From a checkpoint of a small image classifier.
Model: 12.7M parameters, 64-pixel images, arch vit, norm layernorm, activation gelu, moe expert_choice, num experts 32, patch size [8, 8], layers 8, width 256.
Training: 14100 steps, batches of 256.
Data: trained on retinal OCT scans (Kermany 2017), 49215 training examples, 73.3 epochs.
Rows from expert 25 of block 3, named by matrix and row number. Rows with one number belong to one neuron. Each number is 128 + 32 x the weight over its row's rms, rounded and kept within 0 to 255. All counts start at 0. Numbers have three digits each. After the name is the row's rms in percent of the matrix's.
# up: expert up (model.blocks.3.mlp.up, 32x128x256), inputs 208-255
# down: expert down (model.blocks.3.mlp.down, 32x256x128, transposed), outputs 208-255
up.0 081:132105190139165179113127100084085085127206134137139118143060114166107142075230122120125162084142155089118076076121113142174110173182135091140098
down.0 094:142136137099091168207117129152110065164142125123147148069102138098161136165104152139133101155116127177135141114135081049120173153139130155151084
up.1 124:151176147132160085143198151133086115168125125087139134143135141100141141099125103098161167128169110135115190156111133096116162107139165215179107
down.1 104:154131172158093064145153180147169155156100107146082133148115129073172140122131123115110093111097099131139156113101025133104167122093145073115115
up.2 111:106136139157105174135132132133116090089148064124125147128061107161103094180084098150132165135118082091123118140109095121152135165118070103101172
down.2 101:163161117160139021160155181162137110161077080109111209102131116113088119104096086109182101209109115156135080194135083128130104140127137146115115
up.3 100:150032149139158130139125027118106093159117170220152141147094196153079124127168166112159103134186129112163083142150149150115156133115126108110140
down.3 096:154143137114101097173125171082111132097113090135119061108184076169174119180123111131109098149110123125083155063058146091123092120035200156162132
up.4 088:108106149125085082201112148131158146159147084161091092156109167137143129116176133116156090118111138149160120187100149091101199192152115163112173
down.4 102:099083178130179095172106164074094080095180171122123089169086153154157135137127157134120132086163133132124117121156174188156190093117189143149118
up.5 100:125174125167188151097121129136082068112097050114116145171115119128112182130127131130146102134095107138157112163104098184163047154101143082108103
down.5 091:106117120140134063154145150117165173148107143171118029113172082123175122100170140133180094097129185090075164163115153139167134153143051072192118
up.6 127:210143177145137157106136113186070135090126093152127102127127089189123099171100126068104118101139094093095091113088145094147076088148100160125114
down.6 104:106153098122109124142139157141196079112127100156110050147176165127172116055123157136167066153128174083138149172116188198168157127080138087126136
up.7 082:154115173143171154140133154132090176114150113173158071130196061102161155086084145131148131100160127136121080121137113059077107130177069116092103
down.7 097:146136067104140140126099175087108155117212112098140157094189054147143126128110166114145136185128133143125110187173097182170099171123132123219128
up.8 126:113103119128192087089146135076087140074098217118110142117133118142166152149126073112150101117118143099119136177072126127078196129197163157127162
down.8 107:089136077104152085190135116106120169083118153162139137130124135125178114150106136117164119121114137183115166163104080134069148090085074084134124
up.9 123:231126111112182163086146137140139085132087084148145090084110142162132060151093142146119059112134076132128138082111138122134123116153106094093143
down.9 110:125174151126128094105092184145155102144136154146113112079008129134129113082128097138127139188173117142103121120134116150151158140179142087158076
up.10 086:099099072122148110092065157143167114165182144148157113151130107127099166071149132154119182071093181126066090031082133127107115135164171111098181
down.10 102:139136131139111150111152114097104138130139146139118118131093063091136128168152152124102118132099152141134160116107191150086158174115085158127143
up.11 086:178085135127123195107086149121131143103103150085148133070140085168175169142138132107110134089078094168121158173138117162105128125152133106092124
down.11 104:127135179099128101142144085125133167154130143203129109119122143076102116113136126154146143134117156113049119171199115160187147112158129090187145
up.12 073:169115104157050122093122108130112107062076094181091121096082117161085108137100116150077181125136122183195145084158118137188180129092095138113092
down.12 096:101120145155175059160160129145142140151163096052129188172138100114133140127131106091118186178174101130120126093139116150093108200128106091123149
up.13 101:125155100100111094136167126124125110152169154152137184152153145165147125143151118104109136127149111137132119195118082132119143131115118136160089
down.13 109:127080109135161140126138121110140184142125157138188152113124136128155106130147138161148117182109138152146129125059128163159131135074130134096122
up.14 122:110168131135138168095130145073162188103112118118134112074116136093196096087145179065121157147104114100173135112040130142131097089149099072164103
down.14 114:114141106123158172142105162101142141135169127147148206104151153148156126067126130126072078089154105136050133094126103053058086087127178100171102
up.15 096:117120152109103131181107137127113077117129153085152148115148108103139133155082105142148177127095134117058147165142106122115108137110124138067117
down.15 103:075092127136039080133092096153132139122113164084118135193221121123175145178160136155150136137146130127151084146178140089208134113124159083127147
up.16 097:076098104188098095085146156143110114099151135122104080166148161155126160069127151117089148194114142153144125187177117157160167132098188095136139
down.16 102:090114195130163123121135081094100133132150144138127095120149130127113110204141096160161136109127067114122148140067068112099116110060085113103154
up.17 081:067117176106122079221112128149167116164108146095122150206118104146129105190135103098116129159100112151155116137073075117146085150129146126109139
down.17 093:101102108125101098147099131106077107115120104096128133132125131166072141194145126131121130110081154134133129147137149158124093180228085063140115
up.18 093:130088124096126145153141077093117094099144128124149160131098120150130115155091136098110128120137134135101153107231099137139056163106161147168185
down.18 094:116189164095137089157100131131097082128130134111116109102133127157136142123117118090127131136090147170034147130104168154186114126149179165065109
up.19 067:161144112130146098216148182109178119110104104145140122151106095137112134038132183157123130125109120145141070134164148116137083181137078149122195
down.19 087:121107169130131127156143098139077087134094128135083150124095157110065121183138106103154191123075119111148145144132096104130197139133169138239079
up.20 099:081105179121105142255109109134109096120099148143109155197108132136117131115169139155142130128055152218159076115109123138135160146124176139124117
down.20 094:132112083126120123130113122123130108121112149134123135137155111092121103128136145160154127103146134149136128145195061150121178103125116112182108
up.21 097:161085149131126173103133055130130142201129145139131144167146127079109125150142131109154131157058129157145101101135080095156146142098084170122170
down.21 104:158119146090141096146130135131133154099123114058073160116177164133062130123131074141140081056121139125156089068099142146111150167152137141062131
up.22 079:159131121112128179077175122089058142139139094133176102156098100108124097113097110137117112125125147126185142123162158123177121172079086151072121
down.22 101:155099151170154111121091029137177152137167097050158170063119112157076158151116144112093132125107175135125162172189172100142124138134136116157118
up.23 100:098098135113153102096109105183166117171173131182102107096107174154109110102098153167098108188089180156132099126123128106143138098100069097086102
down.23 101:120168079138107125121093111110146145120175096131215177164105126111137125060136195138094162108114081135154119128106092148218072087158123076158113
up.24 103:162188222128118156082128162140174143067090085129149130109186145128102122163148118087112119073095118148162114100090124067180106079121119137108156
down.24 099:149098128105188082094146102167122130130098117125087142156084109103089150120116150168169095157107156131066114122109123139137120091049182135092147
up.25 087:163118180144148118105151146098176121134123069134090086196146141105127140151096123105180154068158136151145094069132175103063126145135109157060140
down.25 108:141145124136135180147158176136128106128103106131127151073099096152156122174142142140129104174092157115130161131122152179127121101154137192155135
up.26 118:119162159155106148092156122157142155176161123110127101174120161121091116126199105108125159105136104174175107156117164151142178136096204153179118
down.26 122:152115147132114139050163137104167197137131119104135173116146129129155084144125109152124111148113128172112120148051136106124137086138177120112081
up.27 103:099187119127133118133162114154102116144127152136131129203133141125081121122172142165188115091185149117094137141165171152148174150169134155109190
down.27 099:175107201084137080144107121140161150130154157146116090157064137051113134107128147126143089126141121132139060091109099068139185188077097130040112
up.28 085:163149143077135068100102164122134156164144125150144177094127159092122179160128096143132153075133072136155149131160169128088074108163138120174143
down.28 102:108092080144125153157144102136100104088066122119174044166180129166083146105153179086159125153102144116138149166141157117153129177155162071141138
up.29 099:090231119117114099182158129144123198092114185138140172112066149186116142114144144123127135085080066123114178174099095152156134092052140083109115
down.29 096:099082140145104113111130119134132141125142106130111139151144069154144120113140125139108146135158173105150129154122110130086171110163138152202150
up.30 068:163103112132171176149090133118120124161097109129119132096117106136073156173210102170158101070137134133115104122157159089088127146128079141095099
down.30 097:074134125137109096139136182134058147153122117064135157146172177081168145169105170119133194120081119153203103119142118124132173100105152159190138
up.31 111:161075108161139121166099118172128118125143121120127146125096185110115119114100088143125189196089136076110114173127128124075162157133145142110102
down.31 107:114166103112174114155155148112177120110104104120140081100157129131112133118110122146137137078126117141140100112099111149105172124137136159054100
up.32 101:145119105182105141090101109142121185161135134192107111148143142164113157098111144181154118082114129107088113163140159124101120098048047138129121
down.32 097:132130119113184055118117101159119104099091103135091122146124163127168121146139109145151137138137097124155105172152130094120076096195088062111182
up.33 105:132088117147086133115127111146091145100130094068109103215095115134130134135157157112116091140137117124114122077163173191194088149095142110113126
down.33 103:144146134087106121099066146163152145154131098163109138117063166168114107068109177164142161171126083111084136141112132051152104168161165120159118
up.34 110:082116134109146144094173138104140049130191159158166114169140133128165116092134100145109098231167114144187087091107073181166085092176114166087146
down.34 104:132114081103093160100124197117166185143137107143148147104127149132170133121110102100140078137100122153151084067127139141142141120187149157150094
up.35 111:152150075147101116148187143071182107129137112160149120131065107160153161130157108144125108085114136156071084100107122097101128134132133218170177
down.35 094:114129130130136172159104127110149086143122164135136106117204110167142121150071095141157141126128153111181139066090146103158099148164081074084096
up.36 115:110087110092084141130122155113191144142136168147103103103145043137128112072094174114165149154159124105135143080144144113127122084145103167113133
down.36 112:116126162135115022131113156137152127133167111177195102067117169104081118129114158112104104143086112159067163065113153127180085075163225112122114
up.37 100:123116167107120181114142129160099078114082098099124135124170116157149144114181176119096151097086134165137138134106140103138056142110180100180092
down.37 102:170136163149070119072124056089159153137140151144101106138173126097103133099148122167135130161143141136107123127154115153150157172183087152117128
up.38 077:153123122178104130106083118100087120146114129092119142098178092166144122151194118110185177082178168141120155118156131096157069116113111095123113
down.38 094:082110115070149123171136092195157155117114123099164182194055150118107118183099189121121111089130081123092119115157139203122124130148156121140129
up.39 124:073192098125159117151119185145120110135099125085135148157086140152153091110152122150067159123113076117056157184090126130177131137104164109119112
down.39 105:177150137118116152087117132097159176116134130095136095126162106110157141114087086129117158118152109138129215076141172110104199114154078135105135
up.40 108:162195162159172170157130197160098163068105109104121107091165129156154117081160121140089172068173146072161176134103154115147118086113167128117109
down.40 108:111110024132132114090095091091216132117109183118151110137152119138172143191112135148094137096109119156115130156197122100098132115105151109099157
up.41 086:130117166172184148115134144149133163112110120091150111140104026182056161198101134143117118174185116065085138153169116111140111140166119102156098
down.41 106:133149141107171140114124078190094101117085088092176132185174130123139109145093181167120159156118158144121148139109159135070116144082076130101111
up.42 085:187142147119177073140168133151150085135142158075133123211128067107123132106100107119094187123163149150084130145153141150140107128121186143162121
down.42 102:120171084146116190152142157107129148123107096128134128130038095153098148172149101078177100116076118131141131073084155162113132163180207130066153
up.43 131:112129117133104094130122152198106176114101123125107134095115150174157116149135132150051149110130107057116131129114110068088196086113172104158117
down.43 113:135152150141149142108098126154116109130119130203120076138119130141112127043137148100118136075172112110078102100159081161138093102117117097084103
up.44 092:171110142058138079051157085083209149123122136136153145224152131112159130129129130114171181133158160167171115145089106122109100077132140143112085
down.44 094:123109100156138192101156107119105085116159117129091134119043142137148121157122104148118127154115125083106098112206138099136086152106113041174116
up.45 078:175128138120124143137092146131108181114204111070149106131110118149154137114180116152093180199115154139125099107069151138161183130180122107186133
down.45 104:092099124139101157158145020148159158130112118085111129102076143109131108169118157099159063083127116148066114160152159121168171091087081090116092
up.46 080:144077113173107087143089087142177093114086128147123099090174123138121090137086220128084120128160141121095075150106111168133123093114175076155090
down.46 086:139142108146173126061112230143097138113096132159122162125116155149113135107137106109140080064164136135090095093178053141136172116120130162105193
up.47 121:108149175128082075061148151126103098172118141112114166145138158139137088119135125071166201130136129084100146143113091120141078131128145126123087
down.47 115:164149154113081093082104209124145148144138163078123143168157142128133136149113147116106105104160138093100077098148163154079132125128147205062116
up.48 103:106176144084099138138147066130108147050155126123065070161099186205124128062186160099118143158100129146121120141082169119182165084115175129148087
down.48 097:098082149131128178078145148155118127163155130119137174134138126085174148172122123130104168138111098129183135112158105136030136143113079128170188
up.49 129:129166123082151118122135136202104111199175145132103111142151153179156139158158115126095138165178149184130122070103170097121133093135116178108097
down.49 108:122122055141047179141126213165142192113131141121144137139164160098128120078124103085134147132099134118159113171101088148050187162099140151111083
up.50 076:149088182118101163063166112108133119154131117122103156070123123139128131122083156136094138096149120162152105093156113113171159129126124154114080
down.50 096:108100064117141119175147101171120119143163141139110164076089198150102147120117101095144102145112153111156184145113114080129122096196148169156169
up.51 096:193159136043083124168179163116128087163127086149108181148146152116142091217127120113172195136145106141150133134151168178142093127125108175069131
down.51 104:143116117153148104102127095129110141143165139132104213082111120108121142063107080075156151090117096138109121142121141166173200127196194127114097
up.52 105:127122140136146127170159095098101055136127114079095125111109118125148134123097141121140130176149112149081162156174093114131131135223127115141138
down.52 103:121131183129097171142165157119116090104109119131098138109082121195126138180140110139131139172156139091104093085088179068083206129180145139061076
up.53 080:168133176152131155148184129137133126148059085131132096104114118122066144169101034155097216103115115126110155068114156142030095111139075166126090
down.53 083:100094141106106169093155098073206151133117176110107162175078129118084116144102133138194120128083135143130060093097098134131109142157136198139155
up.54 118:076089071078135221127104128105139123170129153153156137119192131120126104106104139134137109163100143105174113124087097166128158091145126120145133
down.54 111:101128089129093224095134179101119122132169108108213112122154136149135114175118118130119139136138133087155161107094071144163131074114139150158110
up.55 091:070122169126157091090048067101164132127154131121115169184088147157139055130120153102098172146118129120060177127064130144187048131150127154115121
down.55 098:134106101148043205128147174146082114120146091103176097101122157119113146111125162108100214099103141144140068127120132160165156144154116142120140
up.56 128:076132129146074189216099124096116131103113145140150102176174080096141153120119088134130085122139137169090137059122156127101130106107136236121090
down.56 109:109165075116166122140080114141111106097124143142185080101141130089141122106124087157098113093159141172106155106178086173058173108069121142142109
up.57 100:111128178086151116116097135112180201116083129120132104128132183132076152062105152107143168080129159138118138088065125098153141049105116144112099
down.57 091:161194126121101146129148119123189116119207148152159151142116141152104141117151150067133108096122118122113165157143074111154089149130130126139162
up.58 109:190141177072123147163131148124106107094119076124112098140138153140200189157168109103138165155134095075154161183112139103061100102104103180158127
down.58 107:090149114165124127173121185141142144178105121148126182129205152140117137210119098133126109090107128116138083061100140175087123121120113131149118
up.59 120:126142130122124184117189129173125108139092140109150090058103077142071174118143148142105087076136092111125133116120086128133102115069062139117085
down.59 104:099105126153157055116120133108127104106188110211123142131157156121165130109144101159094123123148099115127071107078086182133150111191152032088103
up.60 079:151118134122122092106076079143163130111140152096157167130101125151080163113098110116136129089157100113095136186124134130077174124090083091079150
down.60 080:153107148130101113154168155127154158134134098146141096118077130116165142171071169177109144147134105139181125118100186124133137159067139145158111
up.61 087:173131124136140138103143103158126177139173104171165145149139119172081124126110162061155108094157132093107171136155160070112142159124157104133124
down.61 090:165159173071136219141106108130112121108079077118070143113199139186092156094129149105074151135106206100086137117136105138154150197135106103099180
up.62 118:163097160120146144095129123128148072174139117104120066122078159107042097192131138099179101080088122171131098062186111183159123133138084089143128
down.62 103:105175128134129158111141183110109155114119078155146203093157115136097123142128054112104160150104159129095124139078154146131086115104124150124145
up.63 099:104101107088110120099158203124114140133173105146110148136133102158143108149157133149178156186132088098206120137127127144123122116099126031146106
down.63 100:150087108128110128115098175082181138159153182172147107101188203098166137075131167083125127110122117126109162134168079112122138121060134116101131
up.64 080:105116139146208058082167133098157059082156160155078097119161117098158124099150150178135141125087093196106164108084164144161086130157112145127139
down.64 092:171130234086144135134080098152078160134133115170112115092035166157171151148157142140120100142125173121139173103148163111159089132137119133171143
up.65 089:132075102089093111139135065146101085082197138114155120111113129091107199105140130144132154121134098080138122070125145130140131108091141089116082
down.65 099:115131152141092159063145162149138095091155114115151052136081034106110119117153126144148126157138136073157132103164150098083116182087093060134128
up.66 116:134121138105130134131149163131065093070086124114124145131113116147110151139174187100061101094157133115120162123145093124126035067119180108152116
down.66 116:165129195156124089184120131148188152133180108190130120133142088132118107164109108101125112154114128123105130105143110148147076140142132160145121
up.67 120:114034178171137086115186116110070099158146148087171153144108125137147121149064128093139160167135106115171113133149108118105135169062184139139138
down.67 093:112143115165088181145089176106128112146099122118095183115115138180077131087166126113085136064123152107102124104138123122200137170107084120042144
up.68 109:148103054118152128146174172134148177127119134174161059180176100112153096105113153125183153108164151083122191104140100126061108120107172166167147
down.68 109:101072022118136167096142174142121145107145068112146158094152175121092128129124135081130140137101139125146102086104208150244090084084173084123117
up.69 104:119148193087133131146145106121090133149152101116147117099103164125139147090126133136154131196097135099098125119128102111128133111146126168117073
down.69 104:120214088138136189103130212120175128136090143123152171133084122094068116208125119148139179111096102131104164137110143105158130178070120106132151
up.70 075:185137104134150062151136129127106098163153135162149160142177120124075150137139176215113198079152139179176144128119128150116134138215167163125146
down.70 096:117160141107145044095117178083151107157089122136113083132140154095136117159145174129154115109147145138144077137149126083198119135072116134098174
up.71 095:061128180108098132084079110117133073123157168098124161136131129150119110087101191141117128132129117143074097098140094095143074132134124162131133
down.71 099:184125097132118194120108191113121081123117095164164179067136058123129128073121106083087154114161118149111127118195125132094222144134129144054126
up.72 080:115136122163132100156168091128115143150057151159135123116134172100115173186125124133187088139181114102067089129111117112089088167158113162143110
down.72 093:111070139096126102169124148181088149114122224143106127165101135158101148140105173179131123143117133142125113118119183208143183137057117116122116
up.73 076:171118100148181083114129067143143140058144141151167099164096113132153065125148141142143114204099142087108104176154157149194111150109113093102125
down.73 090:064121084103126199138120130085114099183126118146153162069110119153156115086118119154107098139125121090080163099170195160181140082115097176153154
up.74 097:094179168144125124111125148155128110167134095112098125125152104149155100139084094157118174169129131084092170121115128104106104132138118156123148
down.74 095:134102102126097116165082186125131114140137126109113153128099154088148125166128168121121148136108100138160127124117121133106148130122180132113095
up.75 110:148135165109159104077125122097122155154052172143141144136109104115160085107149134137114152123140129140102122123134114085191123119087104081175159
down.75 107:166176163120121170147104154093146186140223106086134092164144139061157143143112135139183139077125160134166162133113165130095207128098128116159147
up.76 085:089164136084130130136151092153161154081139131115172107158146107112108122184164045154124099115081169052146117146124060126107119170069106114111074
down.76 094:137076136153140163150131057128102138144148158142089150163134155148142127064142106124166119071118150158190125112106150200203130153133134145097139
up.77 102:062218096107167124157079097153114119150170079045143166134135090139130085144105161113192144135118109089094157094100087168165070116179082121141105
down.77 098:121150086060098167088158112034125171127097180148091095132052156103175120117153164093122038136107084125128181139183166114148170165076093147125176
up.78 086:149160096164152195124118117074100153117079108169170175147100141141139089129106120110164118089131137126090164084106146148081153142098117132112176
down.78 102:140095096144143083143123145138131113129121158122146074080114125122133163120144132124107129075150160131156144095200112190091102174141119066144141
up.79 084:188127149122156125166095096151083181100128119135119155107115174123179155155135148090155163096076068119098119104150120142120147131132156116114139
down.79 095:157150108146143100099132188144120118098148157172143150129136099145132127093139153100140154126098114158045110093130028154100119080166114159144116
up.80 084:136165105128053078148135103094158102112141113159188081139138137163107156121146117107191149139174130105104158116136138112082076055078167146103123
down.80 089:157084131136135125133150131185107168114087195163123137107111072108140138151099126087133126152125157178169116148179173124115110173144090121036135
up.81 065:103144110045139114084116166068115138166204135154084164193129129098165145098103163121158135116178068118098101119138116182104203154098083147145114
down.81 081:099104114118090159159163193150079096119139108058171100094107160127139134054139118110101069108096144148191135116095125199168123150167148133105106
up.82 117:160137122107112148142083091134137204124142144150129174112090121106123136123154138136143184181153083110123090061118123079149135133162165140120132
down.82 104:101122154163129098123109179146120124123138109117131117110155126121106135135147087115106113051107153140090096172068102133115088111088104115093089
up.83 107:121142091136108146121077111124176177148126169154104139077156090115166118119189167106081141196115119127138114109153163134130137120151061076105162
down.83 105:110090162131097115119169131138117156115116139155163154079081114141133099061139139090170107077130109145159165098113136089169101098131122126152104
up.84 089:140153151147108118095144130187143159132128090142125099144166140128134155157101072127094082124160120143059102144146142118116156131174097107138124
down.84 093:095083099147090141146134146136130204121178178110134054097105147128102128209128062145126113164152116136119137092117110156097141141121145138122172
up.85 114:111110183107131157098110163131168164081109136145119103079121174103112120105094146090089085071141148118128096090110137126109101065099157109129098
down.85 110:122093101133160173125156180124118151127142137153137152143142116135084139127121098175163121124110181161073155163137138140120168141117130051214148
up.86 109:137136115091071145096180119116065159105130143086109171112113140122141200157157146099164105141132116097143108149105115114104197119190110085151146
down.86 105:161095148151127134158151101122134142110149129170103074098117141128090129141122078137124134009107135165156150129159101146137114157136079217108106
up.87 085:165099136175141108150116137119196109142181132094142152057103114150137174167169118127113120172157156182152108113075168126078125139173140118112124
down.87 093:139158102074088121131179173147045104122125121183137164164100134165149114110098139141127137093147184127104129168182108111127060116151170168184160
up.88 115:145151128099152133088152129142148128104122065123095100112103093146114122142125138112115105075119115056167147134152172121061125136168089189099098
down.88 102:071107131122081071114140146186107091116132090138123160120183113155119123121151115157133134136161112134207124119090121203158104153122155125072105
up.89 093:125099145127111117133111181139117079161113114180095101137182117091113133210152099113076109085101125107089100104069149178158117151081141158123124
down.89 100:084086188117078148126100140107188064127151169134074118110105148091146132130132155150094121134167084159146100062178123137122125131148120174087118
up.90 100:114111127156165161162168122169146099175137124150165116085119108163091112187114102190118160117139137152100186063121103186145139138073106179150169
down.90 104:114034089168142148151142104121097148120092167131158068158153133107122098090109135115132092072101154137111114115144204176095101202048166132116099
up.91 102:141177148125141154132049066153177100082082122111091096057080096061140179115101166149146128175162155160143103106099138105153140132121116158073116
down.91 095:109167143138123091144152194146083168095097129130128187110058170122124090068126136124103140095123142096142141081136101137124144112132134184153189
up.92 107:122118147084066089117118131152168174079133141154144134113106153120150118115149114124149193128142143127094117119104087117133180129139143099088100
down.92 097:106168187132138155142091156074108155151146127126194095168143119140110119076122147113083136148155041129163152116148117148153181132123081091104126
up.93 116:102164147119118127100136136171153123169134119090114122140128141141099082125139127158137112164114144087162172159122134144155164167105117137088104
down.93 109:104096153117110132107125203134103112128145085151131172126093112165126121119135133144162123112121101119096107093132099167156169087127111139119117
up.94 110:135127096131153161116131156123140080144084103143120111046116101122092071117105093104171137101137110101146150171203116167095084082152152104149121
down.94 094:124103153132128122133132132138175131117143141106115116160098136080177146085148205136177145062062164097116113102083129157136158140108130126144135
up.95 097:094149112183087157146178164064139120108165111121121164136169186056131128104130106175133124092126126146112171205082141127096071191092129093081061
down.95 092:109176133123136046061112145162121198153148170169131104144123094141121114134089053086154095162110191119159156099133104206121125090148128118058152
up.96 097:154144073145147089172117136121209127166110087167143092132108100191141134084173179111096140045096109164151146164105083119094143087151111151096100
down.96 093:128162143129200107100095156136057158108135118150146125127078168098151120178130179123109150152157106125109150092110111108140175086157108107144080
up.97 098:147117157106112123126148152129127118122144094150156071111226127119126163101132109164135092116099151146087132109135115145124133098106132150081146
down.97 100:098108120123191084096133128104097133140220147090153112114132151114171161110167111127132148132113160123170138129086138077104126148137147063129130
up.98 099:141145129136149122074135094111100146136125212125160165070149108150154166084146092183144095154136182159091098139186118155172134085112192144177131
down.98 104:150116126137114160164131144193125121150090119142143084114146171122137144155137136154113131082148112143123177054140142167120084128103209102152134
up.99 099:078126136141165115122139099130105093158083074090159101076138223216184079104141128122134122186127102083148074144120062113155130091169133175120127
down.99 097:112143041111064140148140178142170159134162121146167195133061148080157116132150121121136145118133105125175134103129157173117130146133127156130139
up.100 081:114133103085127097132069125129130108170134112113098163084152130165133153125124065140095146114185063090118153125124136183125114114113127150099107
down.100 107:112128071125093154098135063091115142098078089107089088147107140122166155117114145139114090160091142162181098098101093106115139118170096062134146
up.101 094:056150105083119180106117083134165117099119140079138182206102177131137163141096158123180075136139106123145156143138139156172177174089148201107167
down.101 089:157064146169144075175163118173130145150059170143145105088072102145124134125121178137117172064147215144163093147063118078103077140121038150126103
up.102 089:113157108104170182102107154138162091149170148134119089170151172136100112123147122099089156185200136183205117136126129116115105119075156180098137
down.102 097:160150091119179171119107175107111201153163156114104116126204166140146140157140110133150168078133130153133102121127145152126142125090100084112131
up.103 115:123158114179158132124170113129108099101165107086113154148120156124108103126098130132128156144153113103144164180159150185088131117177143187104125
down.103 100:125155192158113151109079092127149167118123109145109134130166125080121099136152129120121131150152136153064066149059177001133159052104171136074113
up.104 080:139108125155108159085095134158132121084128136113120119083130088098137163084195098109125071114082115110192127104110148201161070148134107132092168
down.104 096:076148198119124201134124095139119142138067124100107128127092088157158129100158104089144170078150075150143093111116181147077129102141142103162139
up.105 117:158115134077102109161157158145053081102085059124161093085178144126075101121116114143097124166170133120133082095157104173106134175124177146133102
down.105 104:133180125111170146126139118149121145127135122100145112120158139107132138109110069091139082115112127135133080069060173101131115109079163181173128
up.106 092:117084139104117137117108131119168220145171161154197156196077096095140179187108113112126166146105100108042115150116121065115104091152144214115109
down.106 108:168086083154120170154134079107099124097175111155110102154083142088140149195170117169113112125086161165126118129124121140098143155133098088137138
up.107 083:100144073117125110124082119121113109194175127116152141088105102142140154187111101106178145132187125100160120139135104138227084087054133139072158
down.107 092:097116111140145159153037118117141182107095185132132123083169170128155155144123168072086151107091175152116138196102154211066107130071073128105073
up.108 093:126162115151052139071093130126143114113174160167110146093122131051135106147148090141106143124136108120148139150171190166150109149091098139127142
down.108 106:132134165079178098123076089132135103124154158143145140111131181166131117087121152132152171072148118128155109121094071068176128145105155039125112
up.109 103:106099190060151125143098165150143186114090154167168155118107131166197190109112114115148212138202129113117194098208165139137105082112169129127115
down.109 104:156134109158126116156162166150112106133126114095089116188100097122135113151119120103102137080108102146189181168136084194125120153122080088101149
up.110 102:168144162103019147145173058137117100165122085139075127216064171095113168124153097104165140150126099134124115131179164144169096140115133161135120
down.110 101:060075134156153159133102088179130113144115120140131144120122124129118109104106105164167097135107122126145105137091136134155172134134161170118084
up.111 074:124144127123102125106146176109169155139124102161117193165109123099142080104105124135125141144146105097146123142120060126131138103113089090123058
down.111 088:135146128169096148140106118154138095162056138058115156202147101116107135118147190123101070161148125110127122096122148148096138086173149135143135
up.112 118:018123174164167131104141131105124120201211102168128134154113167138097115118119083123133122119087143169097089103155098140152157184117139077166134
down.112 106:183103116136131114083155110103137174108169128133158043085150131119123120147132140097167140203128082163156117140117131166177130110183074106143113
up.113 094:160110132175123145126115166172139130114108118151109159129100142129172096167068137124147149193106097097134141122121142181163160084135092055132105
down.113 103:109082177139135142069115135158060160127171169141154161145212210126122134125155184158126150117072148112087164135081110189139144033145181147129127
up.114 107:092156124190096132144136111108177127145138117132069150121145119125087136114187098179168164109104168134099102147119097087069126107125191130157074
down.114 090:095136132111110090195094171107142114103150092171171131121121158116112117073124138098109162170122146117143179104144122134143079155094094133111109
up.115 059:062024097123138138109112056172117132115109165112158090118155099128173136131116139135112115074184123147142137126144134179188101149053176129128152
down.115 058:101131184089148143187104120139123014121177130086162137153112177143116122095130098076109121089117186133136183079129119162145120131101128137139096
up.116 111:169076175158124143189175142151091130126140164067108114093113127127131158067105156077156099168065174150150116110170151123124094111132139165105129
down.116 099:104128070114125170071145151147184110111144131133163127130143178151129126067143051113127134125148120132105107158134140162088160129176186165129134
up.117 108:129141136194064155117129160153151171200167130135135128156123184166078160127133126168158103156088166111139128101124107148158138151088096129131096
down.117 108:130122133102151180167077112095142112124157147135104180138114150144098104112142166155119111055150077116103175149099138190068120121117052116101164
up.118 118:086117150151182140092169183114171155118139155154151136126068170141125099145143073127153084112108135092114113155116082175152103136120095051179121
down.118 106:130121115125145073127110125127083080136162091180147093105103090150157125113109168113127126161137091142129129143146125161144150088176076074124113
up.119 109:113071075112152145130072143141098129110176185080132127136107119170119132157141182118151173125176157094182113187152150159100118119067125104119124
down.119 113:141094163130123068130167118095080091137125098181163171141171132169143121076150192137134166171122091094154148123204147139126075144131076113085098
up.120 087:113150140128143155100112129112213146143155161058129110159121093098184135119118156134143104109062119182107128067135160134170100162182077136133112
down.120 104:143112144108170164112089125114100133151158115169148164098110148129095139125144115115128130025141171154160160123045163147172148156072182100113114
up.121 096:140056107135130112115121121159172124131221115087173083150097147096156083141118138122064112190116127164113155125111125170089164144165170142160063
down.121 090:153110140102164170095094131096119108129134157181156085149112055148108163148130172077130124106175171127123105124122119050124117151120162106164131
up.122 120:092160105108118165110141138100124121104062127145178123148157098091161111084087076119137145169083194089086111116113134145102173155161080125096120
down.122 106:078138127114148105095124107141087096126043144121146069168136135218139129154131115097145135173162096100139115127118110078129131083095114081117122